A small CTC audio transcriber, trained from scratch.
Training: 6100 steps, batches of 64.
Rows from block 11, named by matrix and row number. Rows with one number belong to one channel. Each number is 500 + 50 x the weight over its row's rms, rounded and kept within 0 to 999. All counts start at 0. Numbers have three digits each. After the name is the row's rms in percent of the matrix's.
# convs0: first width-7 conv (model.blocks.11.convs.0.weight, 208x208x7), inputs 135-149, a 7 kernel for each
# convs1: second width-7 conv (model.blocks.11.convs.1.weight, 208x208x7, transposed), outputs 135-149, a 7 kernel for each
convs0.1 092:530475517539554503426540508482502503475482514496569549607597493574501519541452580479489485462474476559458508477518449413418475473430498516524541487516441439562515556541498452457525448490489427453525409503524568516511604567492519432559479491484521540566420486439533446555491590507521637465494470475525539584569587522
convs1.1 096:511538453524497478570442524473482465510490520472525548522510521592541496508549477355458477528419566437502498457384517525446510529481456442412458519467492457517476521507609580532524535536550513498544562563486526483460535529499572485547483446450481593572531538542432495506516417504562406443493492500566446487515489476
convs0.2 085:548474506555486461539499477510507529519461453433492505428569478497436441481404420475519526598567491459512550559479497470551456581528526418449472505417573526508543577516520445456516598499461518463518521444466438491566570534476545480628480489499381467522579455553475556453476480591498520510515453489551516573460451534
convs1.2 090:594531544521515479467497510437486478473490556485478486512455455527509454488482541528530496473497388421445574543561484588463486533486423518545515442505449466522473470516536495462550583513545480514501455441493525552471489435470560536476565613524431525438484546470531486544429575545525506660622571584524571484482471572
convs0.3 103:583508564574616573562476502452497545506485482414389497402499478566522539478518579477494435490473450536523543558465419488397470467465534391419515606441469527569501538548442429492469555509413507493393531512472466469576542526525631532487535478542500467444557439427516471449565382473471439507448527394488549471455421422
convs1.3 094:417525482545527527577495476473476479514461555492535531539516504504404548572556465577525417531476497539558588495614515466537562412617565548538597561513516448427424495580546500435526468541508553399526555532431518465499523477540425555523471481411447450516520496532587537478422537541476571466586489490522524557482481529
convs0.4 092:642509531517491450457540487513536457481470491522467571579490546540432563478537463512517553512466490529514532473560464514486413495437454542448452541494545434453615481538504475473457460556440472470553492560614521595455520463424431463486492445404462557617527510472558496388513530501584476463532503501502518495467438589
convs1.4 094:573531502467543490384459484519535544477428458529437476483424438554509476509486435454452412503485506482467456513529485449458478496488525493458572464433440344488498443465433491548502553468569543491499499455469502516512441462438539487479526509563517484472490486539513530454463546497485466531453491475594495556481557502
convs0.5 098:523496464571441462476483532487537536504497464509375512495571444584550560519470474433541521524443566569510509509479483465437421518472461448507493408440504380540476433511525511457515525521458523574493501449498519460429428497480512567476448390458526413498482502519533580531651541500520496520512477463427457373444524469
convs1.5 094:468445521530553557562492564473448517446433527494457564598477514490483491539578543549459587462585521401468642478616515500445359534560512548515543502555565498376565496433489512503473456451521422482513525458462453542424447493520493509629492507439452464480519479503553513545525480467473455516559504461422528488508511507
convs0.6 115:561547453389469532527505572469499493479569589480515461470444495505497564458407496574552607454500584470584474512470505493482539476514520511529535505500529524500491543510420421437434584514548451417555473478508418543546486518528556486501474514535544442575460523498433592449523464518521612471535600543525488419546474440
convs1.6 111:563491572486493452465399593435506500523505426501417509501513444506491605507452473497503519455559592392458533472500532467498518481493462548496463447399518549524522518532473482536553513570452486495570494494496554501424562580565461463411488498508473552463536542510565579494500451457509528493472508482490451573510471473
convs0.7 108:470471419570521467511480570508404527546493479503602476505490536576466523500514496624547525519519463433429525453460463472564518490562524583516586421491488474432440557448634515448450485481500567474424484505394559456493518496434473489495534637607484584584470487436423492506476512517478468462533511508488551551503444394
convs1.7 098:475455438430477476482481537478533514491508501481428582454570567483462569435423529479437443544490467533596573391458505539550411463524488441443495526504380532556398521486515469453488463479514454474407450540441457493442462539466523545325489513407471557550545459493590517481497580493429612551496413522521425459409513348
convs0.8 097:451509572458467439433576595468397542455511546476393421468543550443439413514492594495560491617512529448429480481543564525537544541400514529424514451433523549545472482533475537585587510478457495516456542506469431559508465419477408548496450580507483425482602454453428464476499533521499487475525559580472408512512458488
convs1.8 100:507560535571470529578360477440633504410478468564473546471441514550557425453508500549533523446542511632527496434500460503435478476587579479407467456446499532518401471516470523479520505481390488547475441505493459556506490536523529571542548490503467519517583491553461473578533458430514562481519494520545499437539551423
convs0.9 100:471566583506559465516446478524505410512495546588493485458535511570611396580605536393542460504498553485463524601510456522489502503483481415511548468499529500496480390499460472567462445502480567495469601507551446480478466447515516523491508423511454442525592423501523577465525586581514443495589518509514509514514561495
convs1.9 095:610518503509499420514528486561529477493512534515545440476493487528517478422559454486535520447397464518440368425504536546420504409478521548583468481554589466499625539461372499521489491606438591497507570489508531442473449466523533569450504514602491495573451507480474490529495463502487463516518512591508447485482560405
convs0.10 094:555454589520532457489508556488448475489408514442463495587580465505502553450450559533500467445539525488442528530534528561430465454435511489519533543483591514509527498495451521464554479554495448511422477424514544525516473447477416459512541473505512508508486396582455456429490446441564588367484477591496515546552521454
convs1.10 097:521569469455478505506579506521458502546442561453489493527472520567452429423512450511443512506572483604520473554546485485538505451519504491491491511538510436501490419487513643481495492422476451495592431558544442559471585529531486474417461454586533499573567476501519467565550560570566545517524557492481472529488442471
convs0.11 119:569547481436442546537488437488512577489461550476555480474496529460574530501524465445550585399544446506589453495458478524511506430501428582527549577556506532458503500521469515521460501540544508539555407409555513551505475511618498359516484452532538530520498355424507508555528462512545419565553513561484494477523560435
convs1.11 109:415537572509501540468549523466550461565469548536510533406581520580531465540579531479593587450456578506462586541488461514491513443498459486514533526550477512513432547541517531483474537513585513438535523398552524552472399478506507451513497455440544545482438525477460561480463470528411571420536560419469541514459564491
convs0.12 105:474419491565522541533463491497485490523556510429483473436439505510636509516513434511573519565444456469496477426439497559462594512522482551523507481539405459537421419535600515553523536423503506473538474412367572522484503481531579578521541417458539455522489477429415469539504495583545531466506457508524509519502536556
convs1.12 104:493532577453584599537438468474513505502464482495490465536560451440554457471578455441372442509482442427527418465485486499492494584626507513529531518436452457450573549509460473468518447467589533514510497424502493510390510576461461385449509431429485449438448474473515523473518571567506554380401486467479546439483448505
convs0.13 091:545475476482542495495469518550535495561516543394508484537445553579519407520471586540563538481532530485463476442490502472504491554467525489453550434518473453521451453450598499517433443461480412445520457521499439478513407488505514530516507456480484470458488541436519474527625483483516437433408577517525506447526422481
convs1.13 100:383463489463453476495414507510552451421517498514535505431532499464453527506537525525482510549409527488432472460479506521467437523553456542510522488540554540459464487410493486590592523564588603542496462505504538561546497427470486436440510534525535524487537517563496450543574401503526402534482532492488547521371445443
convs0.14 100:538436450510559444390473464478447489497482423465489519470538505416493420409531493438523437617589458488530604463525505510504531499458513545483461506448493422469491557535514471405439478489554578583456580611493440404434451530539507483474599434418474363477549462509464438607483461461483512549467541433506499517541524514
convs1.14 098:535611487498485454472557502482564442480478419510549572567583522511493484583555440549514494556539455477518494475438521567423497525520540452575506511436479550518513506514551558510567492510439573554440462378422423472572630462407511463637559531528525445488393423584543474457408487432484451545469575500478533588510587533
convs0.15 098:495572530535450542493558540488555491481499507493547498544494557531585497450506460486453585515487429419526536477454398495484485485486542582460469508521499579487600534474433556520486430459530606467466539504599506407446447447554451587558507503507584478419548526489395517489509515490479434466553477573512498469562465430
convs1.15 104:486509486489511423400518540537464498515493494538541474474506452481462524482541532498633673449426490462497525487469539456476560498483588567538438472545485449467392547556515533540456485519518561410442389497514404523546401502476481521556461480558462502486594499462527568475525577473473526444532478574575482572481413425
convs0.16 096:453502544462497480459493529539552521443499627522497463452431444487606486497443531415489488629551597551454502515518521546501465463526475539461455529478542524527482526541380479485542556493550495500515514518517532485451541382542503597519537469567540544428540508570443481493495460557473431462476423430459451554557468383
convs1.16 096:454440516532581515410504573467569490539516506597511534457489527486464468485490411517443463509539492475538567532424463467518492491594538538455464440475479484521529545500504537564544572495516514651409400493495425437510514578507532474570584524496458505473537558547499500514518548449519580588431467557480545497462449525
convs0.17 092:545473446538463534502432585512418480526427436494475504491609535488514559448521475491488518474453485536507484535493496511491466483463532495495505533556398527458527546454463550502453522463488508515535569550439466530609497491526460488492493479545433464504511570578526497495439494541501451610547495483551471393509453544
convs1.17 095:548574575514415441382551503514528545479500479502547537495480501452462522511465515520413416485513525478488455391532504503501521446458498386447534504575455468485515464492523534423412502460608571502536563544491418564570424488532433500370451478558548497538442474562559553563544449455444502479370545513522549519447598501
convs0.18 091:600503452425448452473518513555565518535461485451521532514433449528596578538518439506516546512518526470518527402468541473534450537474546495532525479460585363489431505553530550425452386513527416542642498510462482520507536503506609698554545502471474497491559506487439447444413489506492488389502460487494588558542549519
convs1.18 096:483468515539586543515482462479452464406541507421491559510465544595573521501431439500497484482400480504545437515517451491550487478510573474405545509569581568583474446466500534465549571459411531553584519455406524507461453510540339479479506488443546477412502419483550444502512460509522604568463545404449469456400437530
convs0.19 106:471499366391507553492555478465412552545536595597542454539465469588452408566485500490420479437483504475518443591479393400541493510556537414466518513512456414431540538597476416472487431589497438516511477492467526517552538476546530550508476505522521473555457595472532478460377385481507511505549525518508549510623513537
convs1.19 102:434430446515514454480443497458537499481532442535430464533541447415535497454528534485485525512476569538525466437489446421461513506498463481512475579478365456535535481504409433607433545586514503525610464456452483420515395411559482484427535463549522516543644561470490518447531449412471542541533499558550504495551457502
convs0.20 089:448451534497539577510604544478484508522540551517512431457471569465436494503502496546422508565452519526594484514539536462425399525507473483537544548551384450570507425511590498570526602541384534564579415503458463428584527545504538442497464578588541452417454422424441511453399511515487507452484552477508421479411486417
convs1.20 094:458452456456548460456496505573589567499419516519499542487555432425541503589511499461481549568554517485575438444527510462461646556502508484559516439449432498474461424426511533431472523497445397494513574323458422533504447480437400565431539509441442488499438398447506513421476421541520482512532563604528583448586534484
convs0.21 110:447500458427453510522402461490495486555474576581469534502515443483542535467600499504536542514545579519498495414563537556540537406534548560568437501532497481457458580480500540539477584521437595472511424432523332514508435463481500396520479436578518514544443535583457443510476469501475458422488590557542536477550478447
convs1.21 103:411501611531611557465411468497491543500530538467526468489435554490475435492515507496465482535500553479531564526530445447499461487471497481494514482507417520524454435521522544539582407451497577502502496492560374477540578533498506418471550603516522575583534439473532547353576427470626567527430558533389552503509499485
convs0.22 093:512544509531578544484441530482470499522401563519492544555468489441410489562474422496510490486481488459556498535493473448418536498499496448427471481447571524485600470536517390542514517494455452627585535463552427588486529462483633553484463460482541512453553460460452451547633392437476451473574436570499491488457472518
convs1.22 096:423468451538534474530487479533517572482506497447591545507521444608541510577536481389476630545473531479554503479453550574498491533550427468464494555588574534535475465508437514443483566496468460495473636459438493550512474469476459430426519530502503496623475522501512516564485557531545541583569541537578448528582526595
convs0.23 094:520449467453377480549572496447437482500447416425473537540451482536503453456476489518557555556532500503526505546496541477530547532452498509472419410608508414500477500473458549422521537462485550484513461474529545411515493522486531486507468548445438452458613489417482527551475427561531506466584565584497550463505457474
convs1.23 097:475455524494543485420508538579601568493500448483463551547473551521452558566581559512482400645578542517500514498499494442529474523564518489494542489464501561581427468463519663489421538530445474462530521497532530467455544482540510512425519531405465430582483503569566601537466513438459476549523470560578474465479401417
convs0.24 100:523464489446450593566549459512571521487604546583457520569477607475538492537485517425553500564513462517570484458464503568560551484544572497541572514569607522554607507339534484505498430435510519531495477521358475509546489525540544451559523507538473414495474541566575397487447594488497464505488488485443490473449411432
convs1.24 099:512451450404414627570487457502485562560403495547494465509495461598515544556498429546479407599563457539556473512445490572476599464578512528502531561601478446510519448440581509480457499465590599464524576493498384531472434500472415493422539570421564475397584527506349413402444470465543494469389387477508445485455477480
convs0.25 134:478475445511532511497547462420501568515457460447524510498524440538447433483511580519471521511454488430469458476462492439513512533469551487532478474496471428540513533567485528445506509517563575556572430420495504484491428476469546522482498505499457428546511490490468533464527522460481605544491501459532505453659463500
convs1.25 138:471565478513437511488550530454564397642509450531461541512516535536529531498531479456519504500466584477542503504489488524493516513548487471467522547497457522415518587509437546483464527492539488479387486534426460547470574476493536498521504586562481486577435621543457534489418539538444506466482506465532427428477532503
convs0.26 095:428428426506497417413667597466512479509460465425488507513401453605598540547452542476536567551545579572402498536490616540475532485543510468456518536554445492515559513458466434638515560481445435455562521536522478424502516522428514615467447491482470542519454511575518510546546547498578513547498463457500557391481545552
convs1.26 101:417585537562559494473483573559550502592480540540506519537555551549540502375569487492495482516551633613562508414465492491474482487463486457569580428538454525537466574477568524496451452438491461540504395447499485491428579480405509570526484515502491535510584502500497524387533493402562496514570471440469481570462488507
convs0.27 108:550495580520584513416469500469534505422454379446463547503507527439447466473539486477563582515453475529451481501473473436436431495522544456473459585433532583516481473493489525544509505503503538488501404534540561526500466500439472566543592545521472526468467543523483515485434472471533406512550417515475480510476544568
convs1.27 103:494562529492385447507580491461511471584417525562501482479538515592474564450470509481552472435537548464489574487553568557542609505526509540598521506420565500515451529513467496484451442478465564399510527522457471442500502473464383533613477504482507465461501524486598607497538552447401490475434567436556471408507477466
convs0.28 090:607550539593515519565495451564503530452468625559513477465470484526437486575507455472501485509481492536498541510458517553531452518529540526594570500583594691507518451495361492486509504481565504591576524396401429483482476537509484584508494511391406415450591447520548583485435475590430458549519447423442398501553587503
convs1.28 095:466531521514462560582557524505522521550527473526494464443540476540521442353458476447532513502545494492521482522460480505543556494535487392517426467538464490483472367419434582481540463475548504603632625515515544395555504450465496555572492551576472372405478442359416500453523517565430561543453516502415469471436478528
convs0.29 098:460496526470494610527567481478503483603349376448500598465481468543469462506506562484465517527555545538505523509505515481454425577483544473432568417528513482439549526487503539513507501603523552569569491493524537431439371496456569470501511492535474521562466463533514450526419471537495461473518584498470539492546506506
convs1.29 104:485470521489530537427442451474575449516402556465481496455539556459434519455517367392436435494464548478535499461516474500525535587452471577411519453557490506574553528448393404437446512446521506496499602459408436444435438489526552543424415445543531480459541501409488509534536518596504518522443603449462453527527486531
convs0.30 102:485556401523454491529591441560425536516451550488580468492521437508495412508587533408525499506602382497530552508588495434488449585535453438486518462570572536482433437481553559544557503416447526529498553469495431524518517446484508504465437483602572519501586526561415513431455478557544536508384489433472560485498452466
convs1.30 103:402544542493509547471558521398510541498469582557504493421530423559509512511495548433460521520494433560506529468597493514563520576490457427546599494504650507489456448427527455550474521470456543537572424446504627535579488456521521477391425502496552522545470428456499569483462498494491503443534499516557456493522467476
convs0.31 106:548511464453509511481557476469498532540537555514497468486515618579508515532493513495516542461461490527508509427463462404506537458488536497518565414477400476476423522618466519377464463443503449491527548483475488495511482476505471545519583550441471517471523530492453496532480431524515492483512466394452413525431535509
convs1.31 098:526474442457537504408494483482532520413475434498563440517525464469481492501464429444414463507495521470486410488491445456513547556491472538492533505372425525524402508415426425467552597527463508519474454513558411444472512425582547487557506560559466483382571525451520487457456508485510501491484485522528555525565482522
convs0.32 097:479477456454495459418563518588574479468458484519500471503523556613418472521433496522530580566496495545574404455515503540487469472486468459426524571590461442520527541381465410490482475489490498508495404529495531519585529450494485532427502514538501566521503440530543525500526552459529582479401450576478553400562573508
convs1.32 098:488407396429441534504559562563438415464482526581491474471481539447445534484514471469446528569504517470458486452490508554444473530546522568512504575492543519537448424481524509487416441503527590478530479526435503500503514474477506476455489497483502460418497578466581507496570568540464547455525519489496439604441446540
convs0.33 101:524497637482556490469512520424567563546509413429525513461468515556603425453399469429413558478524559457607423530528443530512516440475571592459447503535497464434538559497456477501443490504527469437513513531485559370361514496536553544524458476492468470519521454575483558428450499501500532549383523442437707513564462526
convs1.33 104:466433470480443510478551458489532508487416516449485557487548527532534573416444468486528589497545584413538494488522537511516497521464474490541513531571432507501452481483451445447433405551519426531467429535466513499510433504525538533504548515438487530478580495397505375473552521604472414545525499591533562465377550491
convs0.34 092:446379418451474497567559495422541485513655563515502561537536495471549535457551500532463516558446581502499525445470524509477506443466543511463539443475413484485511555538499445548587526472481543491498451500510516474534508544528583475440574530476555515491513406458528576404393570469497489451445487469565527454457558466
convs1.34 094:359401443532558460488444501484447485508500558456508448555548486525555560527455424495553459434505417521485501560561534511480527537519589575472529497500448489551478603502544481428426521525519524456540513488521541462463499527499532480436402448528483364471642494512423509506510591533537490467550512497482468477439422544
convs0.35 096:534573591497568513436556588590500459435412516489487516475520477512417477475532588511545531498467489519517502499516533484471505487461567541443490574572546553575566559434449520500567607523458312326496527553552515476559526560484465415595524489484492454455520592491524409472563501482499533535440411514476476469573465584
convs1.35 098:457478528448446501520444580499548478415483511518506452462473441501447587465531535517609494510491531520498480530480459533488445590482450512489583501523397483411366491552476471502494491518586478497452463490529458455473590520495488445509584455461503550618510502519538568460498495519562442529500515483514409518545592459
convs0.36 099:549577579488450481498557489548548486542629509519502522585529418461529584497613600587522467442470541503465505464403586493562535595532516514461460442496461546519507423525485488625555494494443451503512505668588544461461393450517613485515428530460547533474468517496490466509539471532579513500474463524467533505491536460
convs1.36 091:486522512588491499633484480580500357558445542497465513454439417479524468514571541469550463429547538508388500434424521440446503572391483499442432487530540525558568542551519517473515464501548486387331464479503562531486489455522484543616524526552401594419518491524524474428555511467525532514445556461390495469401511500
convs0.37 098:539496454424451446519496462456447519471449423368563520526552465509454481589500550486519436412461435514550507444550554515520521470541519386498544576488493457537479514526502561535481475473475481532550534626538494524437425565455428547458609471541509519507517420421486508474411575471578471513489495479507528471505451516
convs1.37 100:476456448444410441491528510453483488571504509552563520453540437536603594431582611551426507539553575541552567486452494450550600468458558519563496442420463520480467563518501455495481459523545500370456524478490561575455579532486519511524502432467538484495528540554533540492545489533474455411468428557596530527477468506
convs0.38 089:492503402395422461520514475512504488501414382424583598496532561475439445475551569517489552544499559549497496495489552537461429517462548620480549514475470528554550523487518512437462532464509417553507474491505446420562513578547555505491495461512413458486525553472531422425421528611499421502427477594567486468562401467
convs1.38 095:535531481571580482587482576439506443521508499477566495494460561527528584500549522560534496521482522457506496499484483529519604549553534455551526538497464429453478555462454462536476479508535494527512383495428578430500475500575523584596592513465345471481423557614516536500467558477441585528546629473568461560523552492
convs0.39 085:488489441430460410522449509512555502491483483532626556487522520522459427481506516455479441473481569443450605505517476557473457508482467595537510530511522541536525524494448533477449501445533501494495484537474528523526496493519522531435480485503582537470504436515533550424470437397425392472535501549482460580535455495
convs1.39 093:480586517483398478436536587514546495404505477582483466424466575488517468515407468526518511502472374572550521486558475497555525478493493515572557506508497538454456496459566494447500479478479492569477486521464590598507504491504470474504505531607495473520545646553559524447457562498548516518525545530592443430492564407
convs0.40 091:482554506545523638464487436516536507569515565538366462455500448516462475431545426451501463468408419547477450526504502460556493525468529465501350473544492477501493489439505550541479471520421518525464464468511408550448478518542494488453474575453526488562477522561500450490518478423416549439600492419480489438401450545
convs1.40 092:548458453486496421480610376495482525544491499575360494487575463501461481577478511495562518513488558546468540561550441446434427550457500504452544577481427487515472560530595527503460479453346457505529631563531572498457456470525545515472468481525452459461515493587597491497521485451487490536404519483568482521465446433
convs0.41 091:555492499526592530547474524467444532482573509447407455590552542510507554533507478429546422485478490473429577451492439503513461553390347459488503513490498444493529513482528469539475465505508595508431509473448437494566486484497553556479534522455399538444507482549435495510469533506424525418508542577528593537566489533
convs1.41 096:378401464538444517541437528538447475396607523473450565556563475591538523453480483537475463493591479498521465541499477528493356531484478561547434518538485484479477512489478458490466473489495625501469563618464544495513529506445487470627391500607405370540414504562629508474495525486559478492332458566641538536564541545
convs0.42 086:542579533530533563484465501514393511580511531555597526503495501521456473509506534540517494541530543487560460464533483594443561495587530487461500435562428602488430506459613537495392571555524499472561592512514546484509554512555478530466365478515534499678439487533473513536464553581447467510463518505510505431522541605
convs1.42 090:548470545484544532641444476551532468585511461463506469427447481485499492602497545486463581511453533476475520523540604526613621585537500441481494578573550558594430530477573499567507512505412477516517483460544489544516481476500551500373488565562565589470557490548529525484433542514537588507522583421456475380497442527
convs0.43 096:432512449473392413492595437428496522570536494412458530508541478446503502487518526456479587528493481560553479529469516469561481390428472451597522514573507533552443424478528426515544487451515532473533510482542343477527531558464399453571465520554542446481400546490522520358445420423500504525524455514524573579552473511
convs1.43 095:512483407529476522514451418384532518573516517522480550565490415566491522594509498486503471432467432523535491492520459533456551491440524582482483488610572444456514493440581558506513519550449659550454454482420455547596573472512450570559543518518523511575457586517429517441556463537520500492484522414489397402543464567
convs0.44 104:534468463529492504464507484436541585440513471475540469485527498497424557469563426514459549474540544613508451479508498477501513489490526492481481479531454523466460517449474547474434533476498503572445552560515503444541475507560434549556539499532499545573433516404488623444509535516431607545538525487507438444492554501
convs1.44 103:457450512492531618585519458528573531523449568512461513502479476477510444429468525520486499511509513402512478511520451563573637461440531485541513503561548557417471489454454497435513515394514495383478494546498441509555490430512469454556490543497538476425499579397464601444518413528459512598485410426470461521608504567
convs0.45 092:533555496510424470509577468358523484500520519480552582549516562542537465572480396493471476426512497519485460474468427528610536598466515538516596631587476560471489500527513545481497425421561616559451415435510513488475546529568532513543453582380363568601480495373502459585483479512461486422427575593533532465524489504
convs1.45 095:517494522543563512577563508533492521531477497581511527525634433575525476472455465554518478566511561520547455402509509520564503438460424556526643481470500608555480521391518587470464610506484449455549560563573503497470556566523446512471498545598545556465475445524530398414510461470523429519581538505402488493504591541
convs0.46 091:473629508508502518435495502441572438448505516499561526519520519551433453625534503569463553454535517486633482427527496475527466539665516480469458433514478481491498466596508388529489505421500492536497447584461546426445548601518455555520463496492453463493444391480596524449490478415447456441422491496515529542601565577
convs1.46 094:586578613418396477510491512500469504542475439497470577423442500480468461462548520473444493508488480421476522431470522504514519451400493560501446459452518530552517494528524561505524514606596459503459598587530440637565463444434513456439575491458539505481481657549545530572547444542542507449503564487451451494527546395
convs0.47 106:519559527455516491454559533499582599558568541515489487499509584544514532524495497418563474521477451503471520513464547494593600532560538478496480587510504468485531472426421431440508475582543493499422498523558509494486505520509534639522467528541488479419487499426465462494467473537518395535486481430513523465480421555
convs1.47 101:521546461528536496479502606446507433560533479468594530453488510476458468447488479473525523452474574538456505478537543488558523536446504482528524542574531526475461519418451504476480566511491485501567595524558536398493444489564509570599563550508481528402486564518548633565413520539571567374454549579540535506524495403
convs0.48 097:540552495413436462555444466471517461452475520608506594571533481491459505562385603499568454539493524465419527491496500512461431481493462520477540463483542459553478474413420515483505457469482564501505559522454446515455462422482526524479437402462516502481458498531408481558411439535456537477445474504527477635523459527
convs1.48 094:601581562563501479475440523569372477510477409541387512561444515491497567494438433554527503581456500553497512539501568476515547527456461449454441475437491583491527434494447471475516476477485459563506498450425447530474547518474473426465538482449584536518398432551469386513524560474511348518432442547546522460546534476
convs0.49 101:537516491444456510507487569444494428484456632506548495472530422518486516477483559557460443457443375571589554528493456490439511538556508554418506429500479457481608442462547495538446406473565549520524466490481460539428495435476519508430483459457478518529421557524514535477452572394484533469528553543452433432488429423
convs1.49 101:473439532531505457520488474585517576597540576481511479432500511521451576471455503537536455500501524455532517512518502552483466549464562475535547514541542449511575503452439448514508483458524529484446497546433491517523495547480444472502514510491546532588530620414415365469602486412452530555473423504550516495477532470
convs0.50 106:516585534495526495516454515515526452480398483555501447438478525495546588437489518438479479583580489527572525564559475522460452547502482480487487500461483541490509524537504460502464411498480518526550511536460577496503380638417528521556503509474516590553461520563460470548455450560520468568497481449522537469454454601
convs1.50 106:481525554461544448461489382551518451526499504502419513525473549496469593593397547555511412580443435484489471544491483522421517478417512508550461516527424469462547548492547436537478451455472444541472471463511469518540558542472457518384472567483540624592560492511443523509557506446460414447437495419551470582495467478
convs0.51 094:478515593447501417526420584511531547464401501482598660619571495414513514459484464444482506471470509473507497517444495511425446480480524562523447524470526637447457499463504591572545487452446476472486517488463487520533495540513498535457403450611541522607444508566438489421469488503498427467403436584543537500446462497
convs1.51 091:515497453466502536495552443501491497469530479490492420463519450543532439500476422468442466432479500459531426527572496468425449425526547459471517511566574526505478438532592608482606501618494552535454482417565600427510456539470476552539447400473479592494460562474540447434448499500607525480479542578495504403486495525
convs0.52 084:460515526572507503462543541519522449463539477516495507530502573498475457417386658569521453525573528497513537517496491481509478506466476515510464426530459482506556493456517520472564475555470570519428567543528519619451482512514544518543532485443525615593420480464388469480415513472473464520488578547526575531560536471
convs1.52 092:411492561453441530501513514507573490482513477556554570469454494480539555496447627492546541511535474506458630621432473562537498506575549511591570519480537443506443521468533412548519532436473431457486483628571452563467492532471551489459454405465517517476409421462480526515532509491556563533502457572559424504419485442
convs0.53 102:380403411389529420456512523485492495519507476403492545439428502514462471474497463454500479530473559466466484442428468514469482497463480454482450592493617492489459582584552546529609497478416469494468526507390425525531439502482515455496459399551503550473518524500468491531486430653564512536485528433481453591529515590
convs1.53 099:496553457533514566463446535452519490471545520534484428445531441463480480471524517482445492427478457484622483514575552501536479617544474507489506421617484593409464416506494547497440503460434459493527551405534553488478525460551477419523487447485584501600627467396480437492490337458498432486407563441523556550560515507
convs0.54 093:460514512541501466582513530537520464432484490407448578492528470507542530416567554567485563528513534461477504463441478462501495450525498561561424531607574540506511407442563571467489554500491618457489462493426449440508492521468511470506420493475511449368527493524450597516494655456564552582469435506506491496556530455
convs1.54 095:433512541465487478604485389468479484518528483504461522526501467457448513555475514558412486461521548555597540494568594441512474428394510569534471504457541415528523415431537437579488545502519522535577468497586459507449538494437561566618517502533579549550491451470497497473632499550530473494524533506521540535494536505
convs0.55 092:528573479523389435421561484557494529507495599443366471496571490533447437502533520522561544439453502534513550577503480520444405507489576515511524415609440472485552541451508449463531435466470449464441490479516560465472483448426439474513529521564598481557504441470524597563480502551493498494500540414484451502578431468
convs1.55 101:544513563500548486505537493524545430496463487529502496575409454392466588583551476481475442557465563508556565486438583486461480472480458552553446504558421476470512464474522457549550576548461451546511455536458472475524511483525458473512557512495483555470553509447523516529394612510514477523415556450477507475476527508
convs0.56 124:477511474471472595484433514473482558579511528531487424486457511509483506557509504500430542546493424480482497503520433473515506493506556530523568450383463484492462585478494518558438502579506526555435444536400674525417477501460517558466538449629470521419526479500472491499458437446545532550487489554549551577467543446
convs1.56 129:504504573543497518492461426450592476492478575543487466459554492503449439460504528485585596499510466474422470552472513521524465495482449559529464530535427471391533541520521492547568501510527387588446543567413474479471438474381543442570445545474497512491483474472592495523478479451510541497596546513540508406474542464
convs0.57 109:527496505484515550476498451442455506448490533434410492432572483511476435483529530525427471378475581509500526491477465370427446459467527538465486500515522497465487530554483551527506477496460521614387548469401472428490391512507504474536510491503363482542582477532449468489481575413509571421465388561585530485430455402
convs1.57 104:571558549605492543493469536529487500529484523519614560512541484448443461439478574499512559415552510493512435406549522466457508468512505549608416474438479466563601621461572412555617485572555568483509457478487525579558477484495495473492557529515476475492375466538589484569507475448547481475624438553494506505542504517
convs0.58 087:541521456532517548517447640569534446422565449425535482612567469522417559425486527378541517528538406553467489501422550525528489473462458515503515472561504478592519354415405467501404452468450567486480594491487539535388513505615406462542569521537497496472491511393481504478444537521510462489518359475526458492535412488
convs1.58 089:528542521475481515564527555546543535428484481546582568440507512544565479480419552454460525538589503497499549446504492530585601471489500523571524559499619445464572451428521502511532484517494568577515516475464552542464500572554556480583495433435495419512586503563504633553439463469532477619541518526631512588553425490
convs0.59 129:555466558537489467515484512527546494431547481482574594523520502541470553522500470426484584488475563485524470427576495456486460399482539536474480478513489443544425481480481458513442546462471537428461552502560492512574493498493569456473539517524465538453441515463486593423503543502569517535506492539511483512451401442
convs1.59 123:507562621457476517475512482512613441489511431542540452545421525521434580493465525477519502481488568478508520521483487521432458456449426493552458530420362477497501492504544545501527470494510489600481441459533425491510498497487526518550510401575499479556466504497567489520487450498498458407540492500479470500460529466
convs0.60 105:465433533415475524493517448453597552500462414421510510646557585403496491457462502507443467588535543566393537526574558583501474382485500505558589566414533459505470456492508548479487515451508609560526535525481534445526501485437541484535469397392460491442532424519439472485472465562562579457499453602418473394375509507
convs1.60 105:462648484515575491629490425462484478465434529545464504506498486546628451459480515529575442426503462552421512419396404500482440497460471453516461502553546546505560454507467528497504488564586422534393542469389546466480500484556478479528507390435516499463475447551581532445435547441578525443455489511511519534438613448
convs0.61 096:523532491469494435466470498517512449500510464441564478431562590481432488452535652498612546583551525450457514519531506529465525481540488531527585533402500495478495510481478490523504480543580491429569479524538505473450556582551528461578585566570521448412485481517479492437594504504479405594598504447469479572455410442
convs1.61 103:602507452523535494568504471509428511455562393494480515485471475500443480498475553547548531499487547437425492519476443491553542495495498521570526482504460479588507498515478479416507492489496526538507518395526512434516401557444488514602633481473428515456384553523530484494476507535487487474514525456470423540509523498
convs0.62 111:557576495413540432540484424505539520459510506504534434421412492454469491449494494519464523523557568516470524580500549490487573435539470552433474552429493422492608486549547525508571510440417523497515534429564490391471513533457500506563609529447473526421438573460497509497566474441526495433537581486429404469494403524
convs1.62 103:600508498511620490542504442429518372483518570523506497509502408413415580612474434495499470446429564415516549466564466529500456514479431484453494465493478489425452530534528572461427562423524544446472510532446544556496468441541512540475445455448479555465528517434525434527512514568483495446466496544553523518476550507
convs0.63 112:406463440473420567523500487443438532593489411516557489555616473457443502548507518570457435469495635628526424491485440527506514485559507520514576478461510499484532592505509456509546469469429496479460523559480512524453512508424507401554476541558479473477455461500553527555448432423448518463553413567559432446539452417
convs1.63 104:455446587535450556474511438442490480436391422461438429465389478481519480453497647509481449498538599512458519463486526523470355507515519517443488513518438412445597551503496427514479455584488542575399486553569497464559446419522530525497537518497468531478507403492524574478482497418550485528523534464503451499561518442